Weights of a small class-conditioned image flow-matching model: 3.97M parameters, patch size [4, 4].
Rows from block 7, named by matrix and row number. Each number is 128 + 24 x the weight over the matrix's rms, rounded and kept within 0 to 255. All counts start at 0. Numbers have three digits each.
# ada: adaLN modulation (shift, scale and gate of each sublayer stacked) (model.blocks.7.ada.weight, 960x192), inputs 0-63
ada.503:116146151142094074190139126162132106158120120094134168132096133133124117137162156105132138141117168152129142101112150129112119128112124108098139126126116122096181187116116166135101125128136100
ada.504:116165145120099130118172088117140115134134140108123135147154154139134122143086135189149125108118137133133132088128126129101121135097131173096142148092118115112135138147145140134112177153134131
ada.505:107141136140106146112127128147098138139164117125153099149136077107137116101123147064141120132085145126160124145124113150056112160090144127156118129145158115124088108144163102136125129167154140
ada.506:110125150117144115105126150140131122136097095107110107158118138201153098174136088146155124139111133184141113087102089142150138120120157166125157146083143157106126163111106107112147075128152170
ada.507:179122132144116137135143133117148137197110107104142093131132143126159093110152118123135090155095118083085146122107120105190156131100130098138139123149128138112074100159148096181097129101144088
ada.508:147128151141102116124157151136099132124147151169122085111157126113134109115097125121149150131112144157101156148147146112136148103116155115187171093136109102140159096115154084169122111113110102
ada.509:116165105143108125144075142147131122095134123090103111118143138156105146177140108140119139102144173122091098119120135167146126146131184132136113136125143124139123140173163082129103121160159159
ada.510:134091140118115120101185121154061199162123140104092107130137094098216128138148150130161128096151176082157163138129149172150108136117111150161131142123176123114152154101179131074102135114159130
ada.511:172080163122151136128144144145121170131097132150141153139126124109163114091114129150096122120145098129124093119152105134153184150120117123160138158084108167115091108121124124139105185130162129
ada.512:125135149125141147126144120113087157135153160148126192077137166131112165135159182117157116120143101144165118135184106076129141136123148098115135119134093149146116151146141147120131113116097145
ada.513:124146090165136149144110104117113100092109112158112132128090119117133123149139118134164098140158134109154149107158156133122145191151108137096136136130159117144119120147153098137090147157115114
ada.514:156154154116144111085141115190106131127175107116094130143145135129153108149136097097151126103105147154135098131153129149107150126120125118122112129096127121147146124145132122124116074112175153
ada.515:119128118134121130105069092106101163103152105125125156086122157133093146118148151125158160061147147152114148077080130185151132108111145075130121150115116108153110157115105144133110181091147140
ada.516:111122158142133146116145123117108164087094122146162171159148134136160135135158125117146168158095138091130162157141147112099089128138144124134103146141149070088134112181087100102151138096100177
ada.517:141129124132178110135111149109106102102125123113128127143139164114115105115111123177136117145151133140150137114134138150114164099116137154085137135099101119160130144136158115133164137125133145
ada.518:106169172117133104142106117163140097145151144109121141138137152137135077089111147119150141149169121139092173130156121137115163086148111132157093110124139104142120151120143087174129123127149112
ada.519:106122117097131153087127169130099112128130119089120142127136115147074128124174160123141156135132116143121150114133117140083088083162142182141112100123150117122136137123169142114158105106154136
ada.520:137124078124120134131117139130137138137140114128118120115108149136166131133149129121116157109129184107145095148107193111102119153121105131128133136123173102108136148141140129106091134125125117
ada.521:105132128141121169106176105115111090097141143098169118121165116084137161112132114056106138116127118132100126138108142105166117114079121112103084114155124103125105144126129137118144133088135158
ada.522:129119151087110147126136105133083129089092114120129206143098078167167085145161122164104129157098143107157118126116169155152117143130136128105117099173126138118155151127128127117132129135136141
ada.523:149130089168137166126113120162081088128100142159093097159141104156114134123133095093127101168140170101151113141097121132088096128084157150151151112106109098113144132110148139113130082118147092
ada.524:156118138130145058188103086156090095101149167076127095141127129166144121129104090109083096125125103109109102124100114110154134119184128125125137107125126095129067126133098159101118136144096087
ada.525:124106115130127149158112129171097115146100110090117118124140097171133117135138142127164134131127116107118096132131074094128123134107139073146097104124118145135109102109093167152150108123176146
ada.526:144155136110165138132145123094124105184119147141124140125101171152140145147127122167122165129108130128180131134116138119113098095144152135125135110125120136139106149127128111158117156148116109
ada.527:125142133120150075063096142122125143131145138055116114118162159106129087128078120118151127130153142109131145103149146106140126153123088141135131079141141141138160088160159121101127105147174150
ada.528:147137195110100138107114083131122106163125121190118100126154120116172129112114110115131125109167133131108134152118064114143111167144100135137097128140129113084106131146125152145157131130127129
ada.529:116141148147130065139153195144089116189125105146108102115153157120093108126098168147110177111129064134087169159131099142118128154139146113093085101119114125129119136125121134146150138098129130
ada.530:090136114159178149141127135098094126069135111138126136146118119154102112109139152167148123130125138117097110158171148132109159163123124122100092087155126134179114116165115097143139136131112135
ada.531:145118129140118166098141147145086114150092128092115191130167135138152067136125121125155103165140101105138136098118114134158148124135088136091135121130144107141145117127111183148121107101164158
ada.532:149161113097107141142118162096154135160133170128135164134146166109125135119186148161138111098190114067147125140122110087144176126118090104151182119094123102145116144116095163132117096140101082
ada.533:129127135139117113106096134121119128137102119091160085151080098152128128111146157075100126152113136089140128141108102109146097099124112128153132120121157073136115169142101105174140148072119102
ada.534:170100079135163190153148103105152144134096092139150128136111162193123123139188134135096139153094125131099134111128135107126138111128084102125159119153146139122139161119154167122097114128143084
ada.535:123164128118124103132075144112150124122134171113172124084084146105113114115077127122140141172068164154127129149120133116106134126108149188150115105120132126081114140147129117156186151138096168
ada.536:058122069100062109071122126143142192127091147149158172137079144135073146110148133132138120161135174156139096156101126100138161084142129121157107127144109131147132103078148145134126123104115086
ada.537:114109138141114158141166098133125167150139135130132091137134077134132129131140108116118146114101147124153127130089148112120107139108124133149138091123156092110140150128123169126159115138172103
ada.538:147125140160131109104120136146115133124122097160096172093121159092148140156088124099134114117163090124116152135163090152149138111127113127110104148149122117109129126127105141101080149128127130
ada.539:089070128134112182150141111109120124150135115158123153119131103133089125139107152101136151101126124155104113125130132098112071114172120145094151162099096107124162087089084122083136098133103110
ada.540:116063145116101126152135150152143144113116115100103161140109092134144145136126150144084141123114097150102104113121085152092104135151169115097150130107103151144086113149132124095112157113128137
ada.541:103100115139143096096084102137125161080140141138145114164081114169091182065077122138172128118115120141143121135139144095136131074121158096113140083120132082120171127129108144134088139137145127
ada.542:163122119142107138126165152048134104112142113118054122124106138145127097176117194119159115105141101073094161151089091137139137145206146136099180115143127117172155105141161128093158207119128139
ada.543:113154118111134130124159092099140141093082168136124124194157141112103175113156133171098097157153124107128131123140135101152127140128116188140121110147131121137129115126107148135114115094099092
ada.544:184120085159115193153136105113139127139156123126131124128133134112150119143125127113103134145115158117132136133155156111089126121129133126113152174154120174084130162100146135118182140100148124
ada.545:117114101125092134113111158094117099142080126146080173180158119142091114080124129122155095141169123107151097144107096158121137093070152130153156111123142191128111098135113138164105145171155182
ada.546:110123093136133122089156131140167108167113114156094124105175156137120134097105103101115108142144107167144113138132132062128112134129123167095122163097118160116110109119166101124110143166129094
ada.547:171181124159117100113110126140146100139169120121093112121119082124136101121126113127124123108151150103154123133138156159102081163161157164116148130137133134105109139079100111130091129154071136
ada.548:142144125138128146110117090118139172115114146118104120159111109154129130126160140139146110119153151125119130147158121115137138168172086152111174153092133073125138135096172106103108159126137139
ada.549:103180181108105110140160089162092119113105128121136129140086142117130135089105085101106135151142111079144135111173112150150107130150124127100078120139124166149112129120126140170115144095189144
ada.550:134114149131113121186143173156129132107079115125140151134139185152116103111125080130115149132094182155135121091157137162102061080124128100155097129159096134139135164128150133121175163148145123
ada.551:124114088103198142162105097127115183148099105119120187116127098118113094094144137142127146091110128106134111140142119135149135105095162139136171116126123150112127111115161126088166096135157110
ada.552:142163164135136131126121166120149131135145149140110109149145152089111106113108117123189138147147158141142139134116164135109107188106077168140117107111128123152117115105176109107095126119121160
ada.553:142105192149101138126176137150149094108142123141121105159183141126151105113132123170123171135112111126109082118149140145144106149196103137129118130123116132133158137114110124122150117089120104
ada.554:103122105127129159160105142114114078168176105158136158113160121092171107091129077083098125120099156108144141127126131173132090113141157130119112153091117080118130133157140102109172115094149158
ada.555:135121133129091092148120157125110153122140138125173142154185131136153093116164123113120116128075119099130117137149095128143098102184115102111077131140103146100087121152076108135134114127145111
ada.556:113126134102091079133135119118141104129119141146140165179157159126156121099166096122117095137123136168132059135161104125156135082115126130232105116092187171146146158115132139167129138056135110
ada.557:143123117118074099139167112161121108127105103097144138164177105139161137116083114103165124145157122155113110171116171121113143141105152089140158136119131133113187122092152135122145096100115126
ada.558:154129099104097147133083110126137162138135109100165111147105100132130151181080125151129146081094130178145107137107106144128128120140105150136122117094134095124119137181091122144181119121042096
ada.559:146150127141157119139103128152114125131140125138147093142118143145110132163087127152126161144139113097143128163133122142166087135121172155134130131109125064113136138127157161146130126115104112
ada.560:144124147122134115122166173172141108114115109124142134159142126112136149153127146129142101114085119153135082139134098148121124115112158124093130097152115182130139140135138135142147138116097124
ada.561:169109133113137110104142148177153146126143164124132140126143101115120139099103106115144114147115134124087144083115140165083128121113120118123172103145157098126099135178137107099102152136100140
ada.562:107124121155122114118136145121149116144106138146068103147160089114148105146173104110139142129132123119113105129129120102089149069080126112100150183115136111108153068121076089145128136154151125
ada.563:089127131099102164143131103146123146149120112147126078128165109143128113146141143146118099116182134104100149151148141133139150153168119144147143107165093159108161163142123137125136117115143126
ada.564:075112143098154172118101154107136130136107146144127130135118159084116078126146111152160173113134129115124132137118150137181129126113107126051111146138158101185128103165112114172097148141146153
ada.565:138126152185113121119116128130144105126108129135115127139079167172098128130094153082122124167146120112161111104139125147121137144148144113057111125170081154141133092139084086130138147078116137
ada.566:108129143131145103096145142180139142129144148166134124147142113146119101125160089108158138130127140109091131157147147147116100126149140089121071097129100123101103134115151118097127136099149136
ada.567:115138140104093095110103086170137167095156152087090089096153148142162138151101118122134140116161134123116151086115170156114145116090142149140165104096136105105112110104166112108140139140112146
ada.568:154103122123139109174086102103118131113136122114124142142162154087073143137091080117148130133148124148119131158143094175106134148136126143102085111142153139102156125121107171140102098152128129
ada.569:121139145138143085087097138187135107145110126072105163161139164127178101134168119115108101151096116101136131111112145117181096140143140126125120151178074121102124100166167138109163120126135124
ada.570:125131143104149122107100130112121139175142102078129125121135146142105146139110115112112146146131153099119156140113119113152081125125115120148152123162150136127147161121142159146130123093085130
ada.571:184114115116086144139092095107113130131123094126124141156111087133149126130116138127124109182101116102132134154126083149172108136155121097171092177139162102109127124097127107183109098110158142
ada.572:118124083101089099101110131074128173125111197140109145104093133083161149148094122126085089104144108126165107148127123141110119070105108147101087091100160139117099127132143137145154099131117132
ada.573:152134107126160111140163121137122120130117081121104095132152134131116148138131137164131140112171133096118110160130098129156153112137152101138181126168160097139156114072137122150096109090129110
ada.574:122153136140061169127148107142169119110129130108089131111108154115113124111093075073123173153095160143113115126150143122157128120135102131141079155164162127137175152123155144152126124116110151
ada.575:062154148118146124180128160121119119073105155120103138088075132123152091088108114130166130155154094086140096109148149117121089128141143106097162123132140112091125114151127112160114135124175157
ada.576:129122127127160121140123128123111139177153107111164115149109143158117156157148177094123104149130098106126128101095119139077113109124078165143107132120130126122157143129144137160142153156162153
ada.577:075134139099111132152109084149130122118157125133115190122086133120096146154119174135141135156152164152100137170132111116142150135107086134166077107127120150117163144110104127105199124119140161
ada.578:131104077153106096116112116131130162129096120122176095162140098125151106067117158154105122111143176121130102151126096102127091098140140152127118100148118093142096124136155159139124043056136120
ada.579:121118122171145155150156116135133153134122104147120135167179160085166133102127136112160157152092135134140126103150114138130151116109121141143149111157116146136130109136124114121149099097143162
ada.580:173130122125131156116156137137157133138097149143162168120139116125109165134118169136128128083101081140101143136124166139153125160161107148143117129109170127115134128164087120097132157080125127
ada.581:156125163108121115131105152104121101114113130101132094119129116122154152115093136108154108142152099166093128144128125158121146165111116124119163113090145099101111056124144103137152137102141133
ada.582:172111133119116137139136153113106105140093113161158141168114136137115216144146149130088174124102125131126131155153135124152106152184149100133129105143134070134146111080115090135091096095113126
ada.583:160166157154160106099154139137204118145102143120119096144148125139126136104086159080124137116111131110091142099127119095122131126132133113139156131127148143166146088143113152111090143143138118
ada.584:150148114155155139108131146155096150145126091147118110128146102127133131114139147153154164116149122130111153138106129118172114129150144152107124115123108168144127107127146106165128121138089109
ada.585:115144181164120148145110120139201137159138119137107114075100121168115190100108113129154129107060125122148125147117109159106166147136144086152171146138100148125127089126117131109118151081122127
ada.586:149138130098147065141159157125156117150087155137108120140085117155163122127175119149129126123113153176154188123137165118135102140119162132137165128137113113144090127110126131112089085143092156
ada.587:120132123128112088110145125105125144130113129121130159168101145198114124129125119149149116151149148166136181110134148170145122152153129105148118151135088142123114105147144098103119149100136118
ada.588:097126108119109166163111150138127146113142103092110128092144119174107128097119146095125102104101188159133088109128116122101089107144111105110179124117159155117103141112122095117095112106152140
ada.589:131157136091087133137126164132119134140138129100133118123116152103130146087107180151143132105171128142136107110112119097128105064129159146081138114133110138092169121153130109158201146124116158
ada.590:108121080159136092176112131075083086132096095132103145144149097175109148084064134148159134137128145125140098117084074103142131157099116108100120146118167131105112131077122155144139086110121145
ada.591:132179120139156111078100117126131118107103172166125169156135118144107143128118112114125106097149172168079072153174166136122073143172086107090140082113114118156115147086140140108125121152161161
ada.592:151149146151158134131138117152114115114131116152105161118136116188151156161153132109140120161115114088126135101107142111151119086100148161133112053089121150103100148120084110140133140133128141
ada.593:150113120151115113161135159125122159144154132151124133122133163130189166134125132131136140097104109105153152115086101089142151105075115075143127156126117162161146133105099142134154130109137144
ada.594:150062171112122116149118154191173157162106145133141123140086130133130122108126146118107171149144138063152121108163165109111085106129167142131121100117120113155137147125104145132126113106106105
ada.595:163073115136117146135151127133100150119139123134098141133129098143138103126143122115160142181108109115116129128132133153162138123115119130106105089134160140104110096106124121130147179188095124
ada.596:143135127173154116120130119103144086112095127130109129138202166133110134129143108159121147123143113127173140128128140124120123104140146054107126096129160091114124083133143140117124144133140159
ada.597:091161123139142099140119146099119122130136095122141113105165099093121154165145091139143110097154160154128102137155121126089151151104123181129110132130184109144110142143129106159132069116113136
ada.598:119160108099138148121110148157124128140146136139114108141121126104167077128106110163107156126154133078103127101131133167175075138124150168131117084135123131162139165144087127125140094127135114
ada.599:111149120140106097070143198116130095127101136157146087115135107112176113104128099131113128117135107148112146128126089125196130122090116127140113140115089101091134147089139150125085132108118129
ada.600:122133096188109167136128115137100141136132132126105115157172158116145125131149160121156126115141114136074132120112149127117134150119096104150153135158085149165125109120136113108165076155174108
ada.601:108123106127123119158162173154131113158146096144112148115172106130116165149125132151156121117152139166105145157114140104142109127110117156187116130109139102118145112155150124119091085128135106
ada.602:160113146112154136146090116102121181129156099157123119136081109098121131140109144134132154138120114123137134109136130104098127157110135164132132169102140136120122154120143176150140140129103118
ada.603:169105134096129124118148155082171133100085151113139080155099110123103163142122131071110139168104122123145106139151111101140112122124094127121133144104141099159131137178101095124142097142115162
ada.604:117145093090129140128111128134159091130130131184142106140135123103117096107153155105180115166106178146090137139120099120115160121151084140115117105113145139146133150119131128155103103137127160
ada.605:126169146120160122146143156118128161113107109157131136094132110144092114118147101133141101146087181109139143122124171132106144128158082116104161115158139144108133126118104147133136150104136144
ada.606:128104096157119104165134143141105141150120096135123120107140121159144121122104151131132143158139108117095127133125139144108105134112081132155075102123115131168153097120130115132139106102109138
ada.607:143121112172076131114111109076136110142139125119109137095156096152133080145148157174097104123092118137141121159120168137117154112137153130132097138103125131145169139130110127127139143200102117
ada.608:147114108142162167171159157105129118119142111101123121112150132094134125107090086123176096095097120121135087130120119126149142115126158123149136140142108140076127118123140111105101115152124129
ada.609:132138143128169088112172111111122129166129070125105116136152115159146148120146109102104112113157116165115095153106129099098101148126135119149150117113150145112109117124101143119157132165172162
ada.610:089134101116064178113122121100115123082044145110150136116088143114135108121131103065133140137105143119139106094132138097160129158135124135114139111155136126135096130108154147092137113109123123
ada.611:187161151135144101058101103147129142129111143091114126128110115119136162133095111113135116162154154119109100111129095114134089151167136119164142115130118152144094152154147179109088171183114099
ada.612:137126099103133128143102095127136093134154077151164172124195150147130066180100126125137116134179169126188116094129125093164127123146128125128097116168164101140125121110101123078159128103124166
ada.613:094133111151149101099120095117156112111118134120112135118167115153130139123113133147132136126126142093122124118123142124144131149132149143143155128124123100154134190162122136115109107127150150
ada.614:153180107158150139115122155126144131141110119124116107112102167112171140158111130163133150103130140166129161110167121138107100111161113114131136142104162137156119172103150093146110110097119166
ada.615:169145195112100165176165150100099108110120175142143154070139153124160148139078139142114098133137107115137107131153121153185163117126135127152089196084153099113111142132185093128122129131140116
ada.616:121140096136154112113134161139135171112148118088131114142116146109146113123175116128140104108144093117089138158075098108195096148106119127165146122177107147149134139167154055124138123127099105
ada.617:109158140123137164135128123159131143116106131141182144157117112130117156137146106105097127128114100083155145086150156147131140128099186133097075103135127103114153121091108125152143114102127141
ada.618:127127126114157146152177125094140123115164125145140118117169167102116140150072166201123142141174102138175120105092149095144170099091118143130077180103149137101140117151164117130123127101128115
ada.619:159113108172108115100143139148158098115164104104129134108143115148127104103117126121113123133132159138149092137121153101146124125108127136122160115164136123097152148143122105139085155187106159
ada.620:102117136128171122107132124092129132150144154079133101112082111127116155117127095153136122097109142145120109135129148135080154131102152152170112118104136140162137146135085141156099118113138110
ada.621:133092146134128139144089093137167120107141117155144148141097135080166084111124152120137143141116137167107137132088126185102100135129095083115106148162113167109115121140149115129123158149108162
ada.622:086087148162127149118135100148118148117127111063096150163200111153183156152109147129124135112133091138119129163126134098118104185119132098150164090171141150151078146129123126105131119097165151
ada.623:117170136120101160141127103098131113107114124137152112173149129166109148143155116127144157130153157157167118105148155123098134191141143158117104110117110129119108123136120122124112101142166091
ada.624:127165181160177095149121125146142090137136122155174132152146137129145133113094144128154108106114130166129111114149117115165140104140112082128167107113131149166079125108105132131146147108139137
ada.625:118131145145115167164148152118145125084133161121134146111110147087119122126113123139095147133109148098111135130122161116161139129145123152117138133093166081111090133149148162124119126106184152
ada.626:120132130104156123071133150147140128168099133066177179145153125140099091115160187166157130133099121091177088142129167111165083109112130112134139140146122128117152167138150143102110155124095148
ada.627:171086121162112133111125081140134119116200099141172092134122136097140125145122130128152121127090117121079107139153139151134173147130107165128112170124100184137128133089098140148108149124093141
ada.628:165110098153082131122164143178122155134112094111148134124089152115085098090118158107125118081125142087083130083103143134142147122114125149149153154131137097131114124139169087106123183133143123
ada.629:136118168134151097121115171113122141165178102134127162117143135108112160124118151121143151137089043122165135105177125142109089129143112098132135143138137110140141129096101099157101155108125132
ada.630:134140156129124098095163135136114132116126174127151086147134136148124146133103154155110112151166143138140101163098098169159180121126101101132079139102129134141106155114104124172133108145092166
ada.631:143136107078152109160123127146126105121131138101101121124057165168052118105153122147090135142138144103103126143178137070152134132132120139141152147115103114151171124174139141126081135140111131
ada.632:123134144159115138133075145110120150121099151161146138124117123099163096187120115097142149127099132108114122116130102175108112184135132170113144151149108121069100097073157139151145126087108162
ada.633:102128116138115128105074127131159129104121133082115116164130146084117187153157150107122117092133141109127077126112087117137121133152112119123158153115120161131124110113107146158163107088131180
ada.634:103095100100123129119164171107166124124123126098103111094122143140169160123141131133126122144122113117146132096127148142133130124082156179150111148144128142120146121087156150118126129093128157
ada.635:108130168105115136074085149207080112131135139144138164106113116163121149093124115122117128118109139129160083124156174143104112093124131131137120156165087191174149182118143138132153172162127142
ada.636:124093128143119077139123143130135143162147091122139120131120133136164100173139111143146134163143157102152106158085124170108154099161101110127150139161119135119118097123098112105088142119110120
ada.637:122124113128136137139115114122163136172163157116130103168105083149174114137153151121085161128142112115147111159157140127121138119126157112171151135128142126140131054117163155149111119100153120
ada.638:095141113099113108111147134119109146151109120132147150113109147143097098144105120169127150150185057155136163093095148118167104177164127127134094106137112134117136143101094128150143103132091094
ada.639:083137115172103123112102115136161107121093143145110180105136141127132134122116110128098125137162113159111081129107162114139136180107102113123113120117140155095102109157163195157108114077134071
ada.640:174105113140099109072128119120133167123133115118116108127121125115090132146144137165138121124148121140116113143161094117095143144128141154135120129138113096077116094161177109110171108127114153
ada.641:132139135129126156124152142100111110108110115148093129151135132081148140168149140142157123118150127173105079164150138122141129105187163129149131134135134118150134185154120087132136105150115139
ada.642:132134066131147114148132107128093133165138133106140129116104117118088111152094135108134141144067084163125163107145178159079139166116129117113139135118098171165150150110204091066162099102124133
ada.643:134118138124130151160146157119123143130126077110127132142150084128076166094127103150158099165125151095124130147105151152103121109137097152175125105103139120100144163116122140143165120101094171
ada.644:110134100174097137139087094127114089141145098133131121157179131118117107102100144113132115115135101185089121123129118149106180120152145174133129124114185185135158113118128164106075170124128113
ada.645:161176091142149138143139088120115075121152079103147095119144113096092102156107136158134161120109145100146088078104150129130169125146152124147167129191166136093132160130085169141114139133076155
ada.646:147085142121111166059105142140119069151164109146126115140147121129117163079130111049110128170116112131123114141152167126125116103123111121158189121134149127160189125120149146097110091115064111
ada.647:150178149113091110136146130103134143097149150170147076125145117161132138107128085120104128131183109107104135091122139157175126137112127108090121102176139150166126103133115170107134167146122072
ada.648:150120112123098130097135122105158123168158104149147181130101117115163126096047120101158143099158145130091122166120144167124150129153126160158186103121106121092155132145133096074094166189091122
ada.649:149146078113125162109122137163104095090117131136098128127136116132107127145097116169105097103115163102148164136167134097126083153102148081145158153186103119133174082157132141127123075130099129
ada.650:119094111159122110108117164147099152145114185134130180124186113127139141163089114112145123097118110085149119116115120126126098174125167140183177143140127137133142153163107115147102088137122087
ada.651:145141123162079116121102133097110151159111136125136133118185155125156176116090145110174115112152139131082138092179161140087157109137119152110120125085102127150114165104107106084154100091129115
ada.652:137148147109097121101102087138084148100110156135152130114116127124105162154162171130162149130132118093142155145124136198141172145124100120115152157104118147177176166128155136089131128140125164
ada.653:101081147146154136109161106168125148133145155119148122123113135180144157090163166139095084120130143120136135130122176103142102141127097125143154129142150075107166125112105121158093093119091093
ada.654:126125142107105172155127149157081124134165166136123097095153143137132106082115120074131078087167121157144080130163121149102113180124139102163151108155149100099165138085188101130113095090128172
ada.655:071156111122113156143145109158114128106118113111096171089134173110141132175149098112111147114120135191117138138155121138108117144137145122158121123121161122128148103138138090127144110153134094
ada.656:117139105157136143147133172095141164140134102116096156143162128105118124108141097149110131112099173093147142129120140124148110122132122144094132090130178138161105139110158135070147133091115136
ada.657:129104094137113130139097126092133147095147126164108206155143127118171105125159096080113159132139114111129191143125133123117111109150135103107104108115110157164131178131119130103130160143090125
ada.658:134140142138145180103121187128138119148108122104137128135124170151172105129148117118105163129154111112118169149119143143093117121135108140137175108127113157132104088125148129156173097119092120
ada.659:112088158124167118139143148112097153100137119115134108125167131109138140149151116113158151166148147139112145113124143112098121192110172119134113127142098145119199171147117123099101106125138131
ada.660:110159133123111117132129111058143135152147121123114103114154155127109103106130100144093137123079128088151168146106094112139120124117133150165114100111124107129120151164116135125098113066091142
ada.661:124160139116084139155180113146131168158137118110107126159120149124131159126173120117152127100100126143123130127130122157130175099102124099107081130111148139114109120137095154130158106193094100
ada.662:140125148083072127163072086131151114109112121126104103145074153185158130173162118112141132152092090146151150124095134124101162135125142132147112110101180177085164127163148141133139170169167103
ada.663:112140156136145133133148127150076134165089151125125112159129124125131180139077165116127157145192150124156148095138088154105140122149108149152116122136113179114131106109148119148123122110145106
ada.664:171159113142112109150175117134106115154099135123192131138128143111119132124143084127127112161147162149150143110138153096154131117150122145134151145118131160139141121114098125107120145113144127
ada.665:114125151122147124119191170128116098146095090119128143140129125116114103165128138151105109171127124083128118124138062133124136126156108100148177158122129119138135116073146159125133105168125106
ada.666:110124126136112101131151137064147117136114140169074161153143100141132107145128134085078140134120139130115111128176137156138137168145156120128122121100142090093087109119127139134109146155160129
ada.667:126127087123091088120153132148106145163136136146123144090158112112145139141114123162155113135122118124144126133096149123120133109133159114121158129155125159100148103109165134144085125080095139
ada.668:169111121143126116154118108138168120123136108146134110150139140131135150103142185135124173108083119123146125107110143152140130126114120071104134133116140138169119130133112135109148142101129132
ada.669:110129156062125117142171170123154128128150117117112125128114151153144107084098084093113145155133141142117146213101140155137118096115154128083147112144089144146121130093157095157151110118098124
ada.670:108090130102091140139152093168108164127093147138155137119119159143166173139118088143149095114112152113121095172141129121163105121127090107119118120065104152115137120116155132061147087078106142
ada.671:153165109153163154141131147142133165108125140112114125123161152114153114112143102126150143086162131108137113113156166076105175107085127100123203104136160143106119128129112162133162144110141100
ada.672:188122122106115152114122125082113093154110115125139193148173095161160119090136140124123119135138163118151108091126123097123113184122112144087134120161113138083090158197167114146134083076171134
ada.673:115111108116133138130121117125178141137146139184144138100099205132137146140129128120113141103171132100142135112150118149101109138125114133138150149160133098134166094133096151159187128081113136
ada.674:124127127105110131137116138104114136115151105087134147135102162119166147104101169143133147133148152125126133088172119135158143143142132078145093156147126120127142163142073131147111085125107147
ada.675:114120138140133114110123142113123099168151152107084129156113104090160102140181131108083149175114115161126133176068094112138110122142124124159124151103158108135105119126136096110186107141110071
ada.676:160125160179118181168142139126126091163117127141140133112137119126130121139116074152124069140136140106109127118082168157082121115143146123102167112142112108114095106110146140139123142150099152
ada.677:120124130116118120129114148174146141140124096109131108207136090120127134154118169110115096141101130126097105143116121127162148106124148131168121123134139130112111123122133129134093135141097156
ada.678:094070110114118105144153131137182136118130072115137128100127127134184118092117130110115092155138154150088126132115144121133075169132100154124140134117135109109140130076160144142193190152120083
ada.679:157141178154093095121133087130134124149103125147125133116131159124116150125095169107129121157106140136092146166130127087112154135193120115087106124123102090110140069151147122120084154120123185
ada.680:163119134123154162115125137125148162133110128137104106112116122099128147132116130147136112139149136145125118112148122106105132110136149197131142148125142102160149129155119098143130123142100142
ada.681:151136155152125130129105170126120120114160120110114122125110139108180136135185149121088105138113137151122107118131138111124147151110142145138117120101125150114121119166195102143115113108080184
ada.682:144153147106130137126125126141147100113147106131084148144080124130116140137151092052101116134114143108125086171093089091101128134158087142062098129107139125111097081120144148154134139115147113
ada.683:151122091091108165103133144086135155157143077086145107105112112081155107107108119115120117115123140149110164094129094133177126129179143124123085075112121081128120058123145109178133150121133147
ada.684:147127074156108133165118084135107108189114119126150153171132148170122142145108154140117148073130142101099115141129133100089159107172118159108147122106123126177127185060110112158121130170136106
ada.685:120125144124127115156093158176146094171167128146135126138185145109115140156152121097137100139124102157101109148156129169162131117079102125122118105112173166161135162120110108100113076111174081
ada.686:129137092115133164125178090129132099107176146117122146157199163156141127121138153079142107151095104137131165110098137144125137114110165111131152136123127058107120124117083089105180138142122124
ada.687:096105129107091147173127156112152099141118119103096085170145116084102111168161136164164131097100144128116157163095132148155132085131111160094128149139097111133133121123126149141137128156094159
ada.688:118108152077136121137165113163151153169121122138136135111165122144114098092128169172139135130165149143156111131107165129098172139140113126095115115164129140126097146112126145177125134125154128
ada.689:162120158173109140107112121120158130112142153159173137109133144154144081092142107102127111145134153139093123073121124130178130121116112064111127113140128147174123129140148172124091108109111118
ada.690:150084124140068117112142162115123135142142145119159126142140124143147122135076127137166170098106110166142147120143121195076121112139144134072150126115117134120170108136113149109133164124090106
ada.691:119123145093158107139129125140175121135155124110124129124140125139108076095141160120155093151107126141155150148136110102135072124084135146126158107132151141127134141133133113103093135093129126
ada.692:150180087131117116115137110156146101147122162140111118128096114068188117147103143117131147104125146102148117141130145160118157165116102121098145129115118108111159138171118140108125095114140148
ada.693:076115132127107096085118113113092124169145096119185168105134151143122131115107085106145116181130122091134133124161126092170187114159161141117119131129115093131167095124138155088108146123137095
ada.694:147136103117096095103135152169112125113126136108133156150078136104074126191127142130132098153138146145112142083096150097121109130128134143162138086084162143101164162132146157135135123148122092
ada.695:156122134189151138117157153142080134086098120054163110117128114135136140082092126154126124095117154138104079171100112139103148111169092154134092137086164129174124116127134115123166143105119107
ada.696:115145126160169144117148141148178125125098102098168103163158137143143114101087126089119136118136155130189158138122143125087093145112128123099171131110151144120117104108114163098136149119142113
ada.697:145094127109121141111107129115171140133120114106101124115095141106104177177172145118117100140139106098148134115130129090097148099138095136119124090132122110120156092119159099129145131107132164
ada.698:158074156100172135128117123114090100131122127106155083131123130155099135135115183140130115150170138118159126140112163112165144138136137096138140127165112142115084132110137128142118147103126152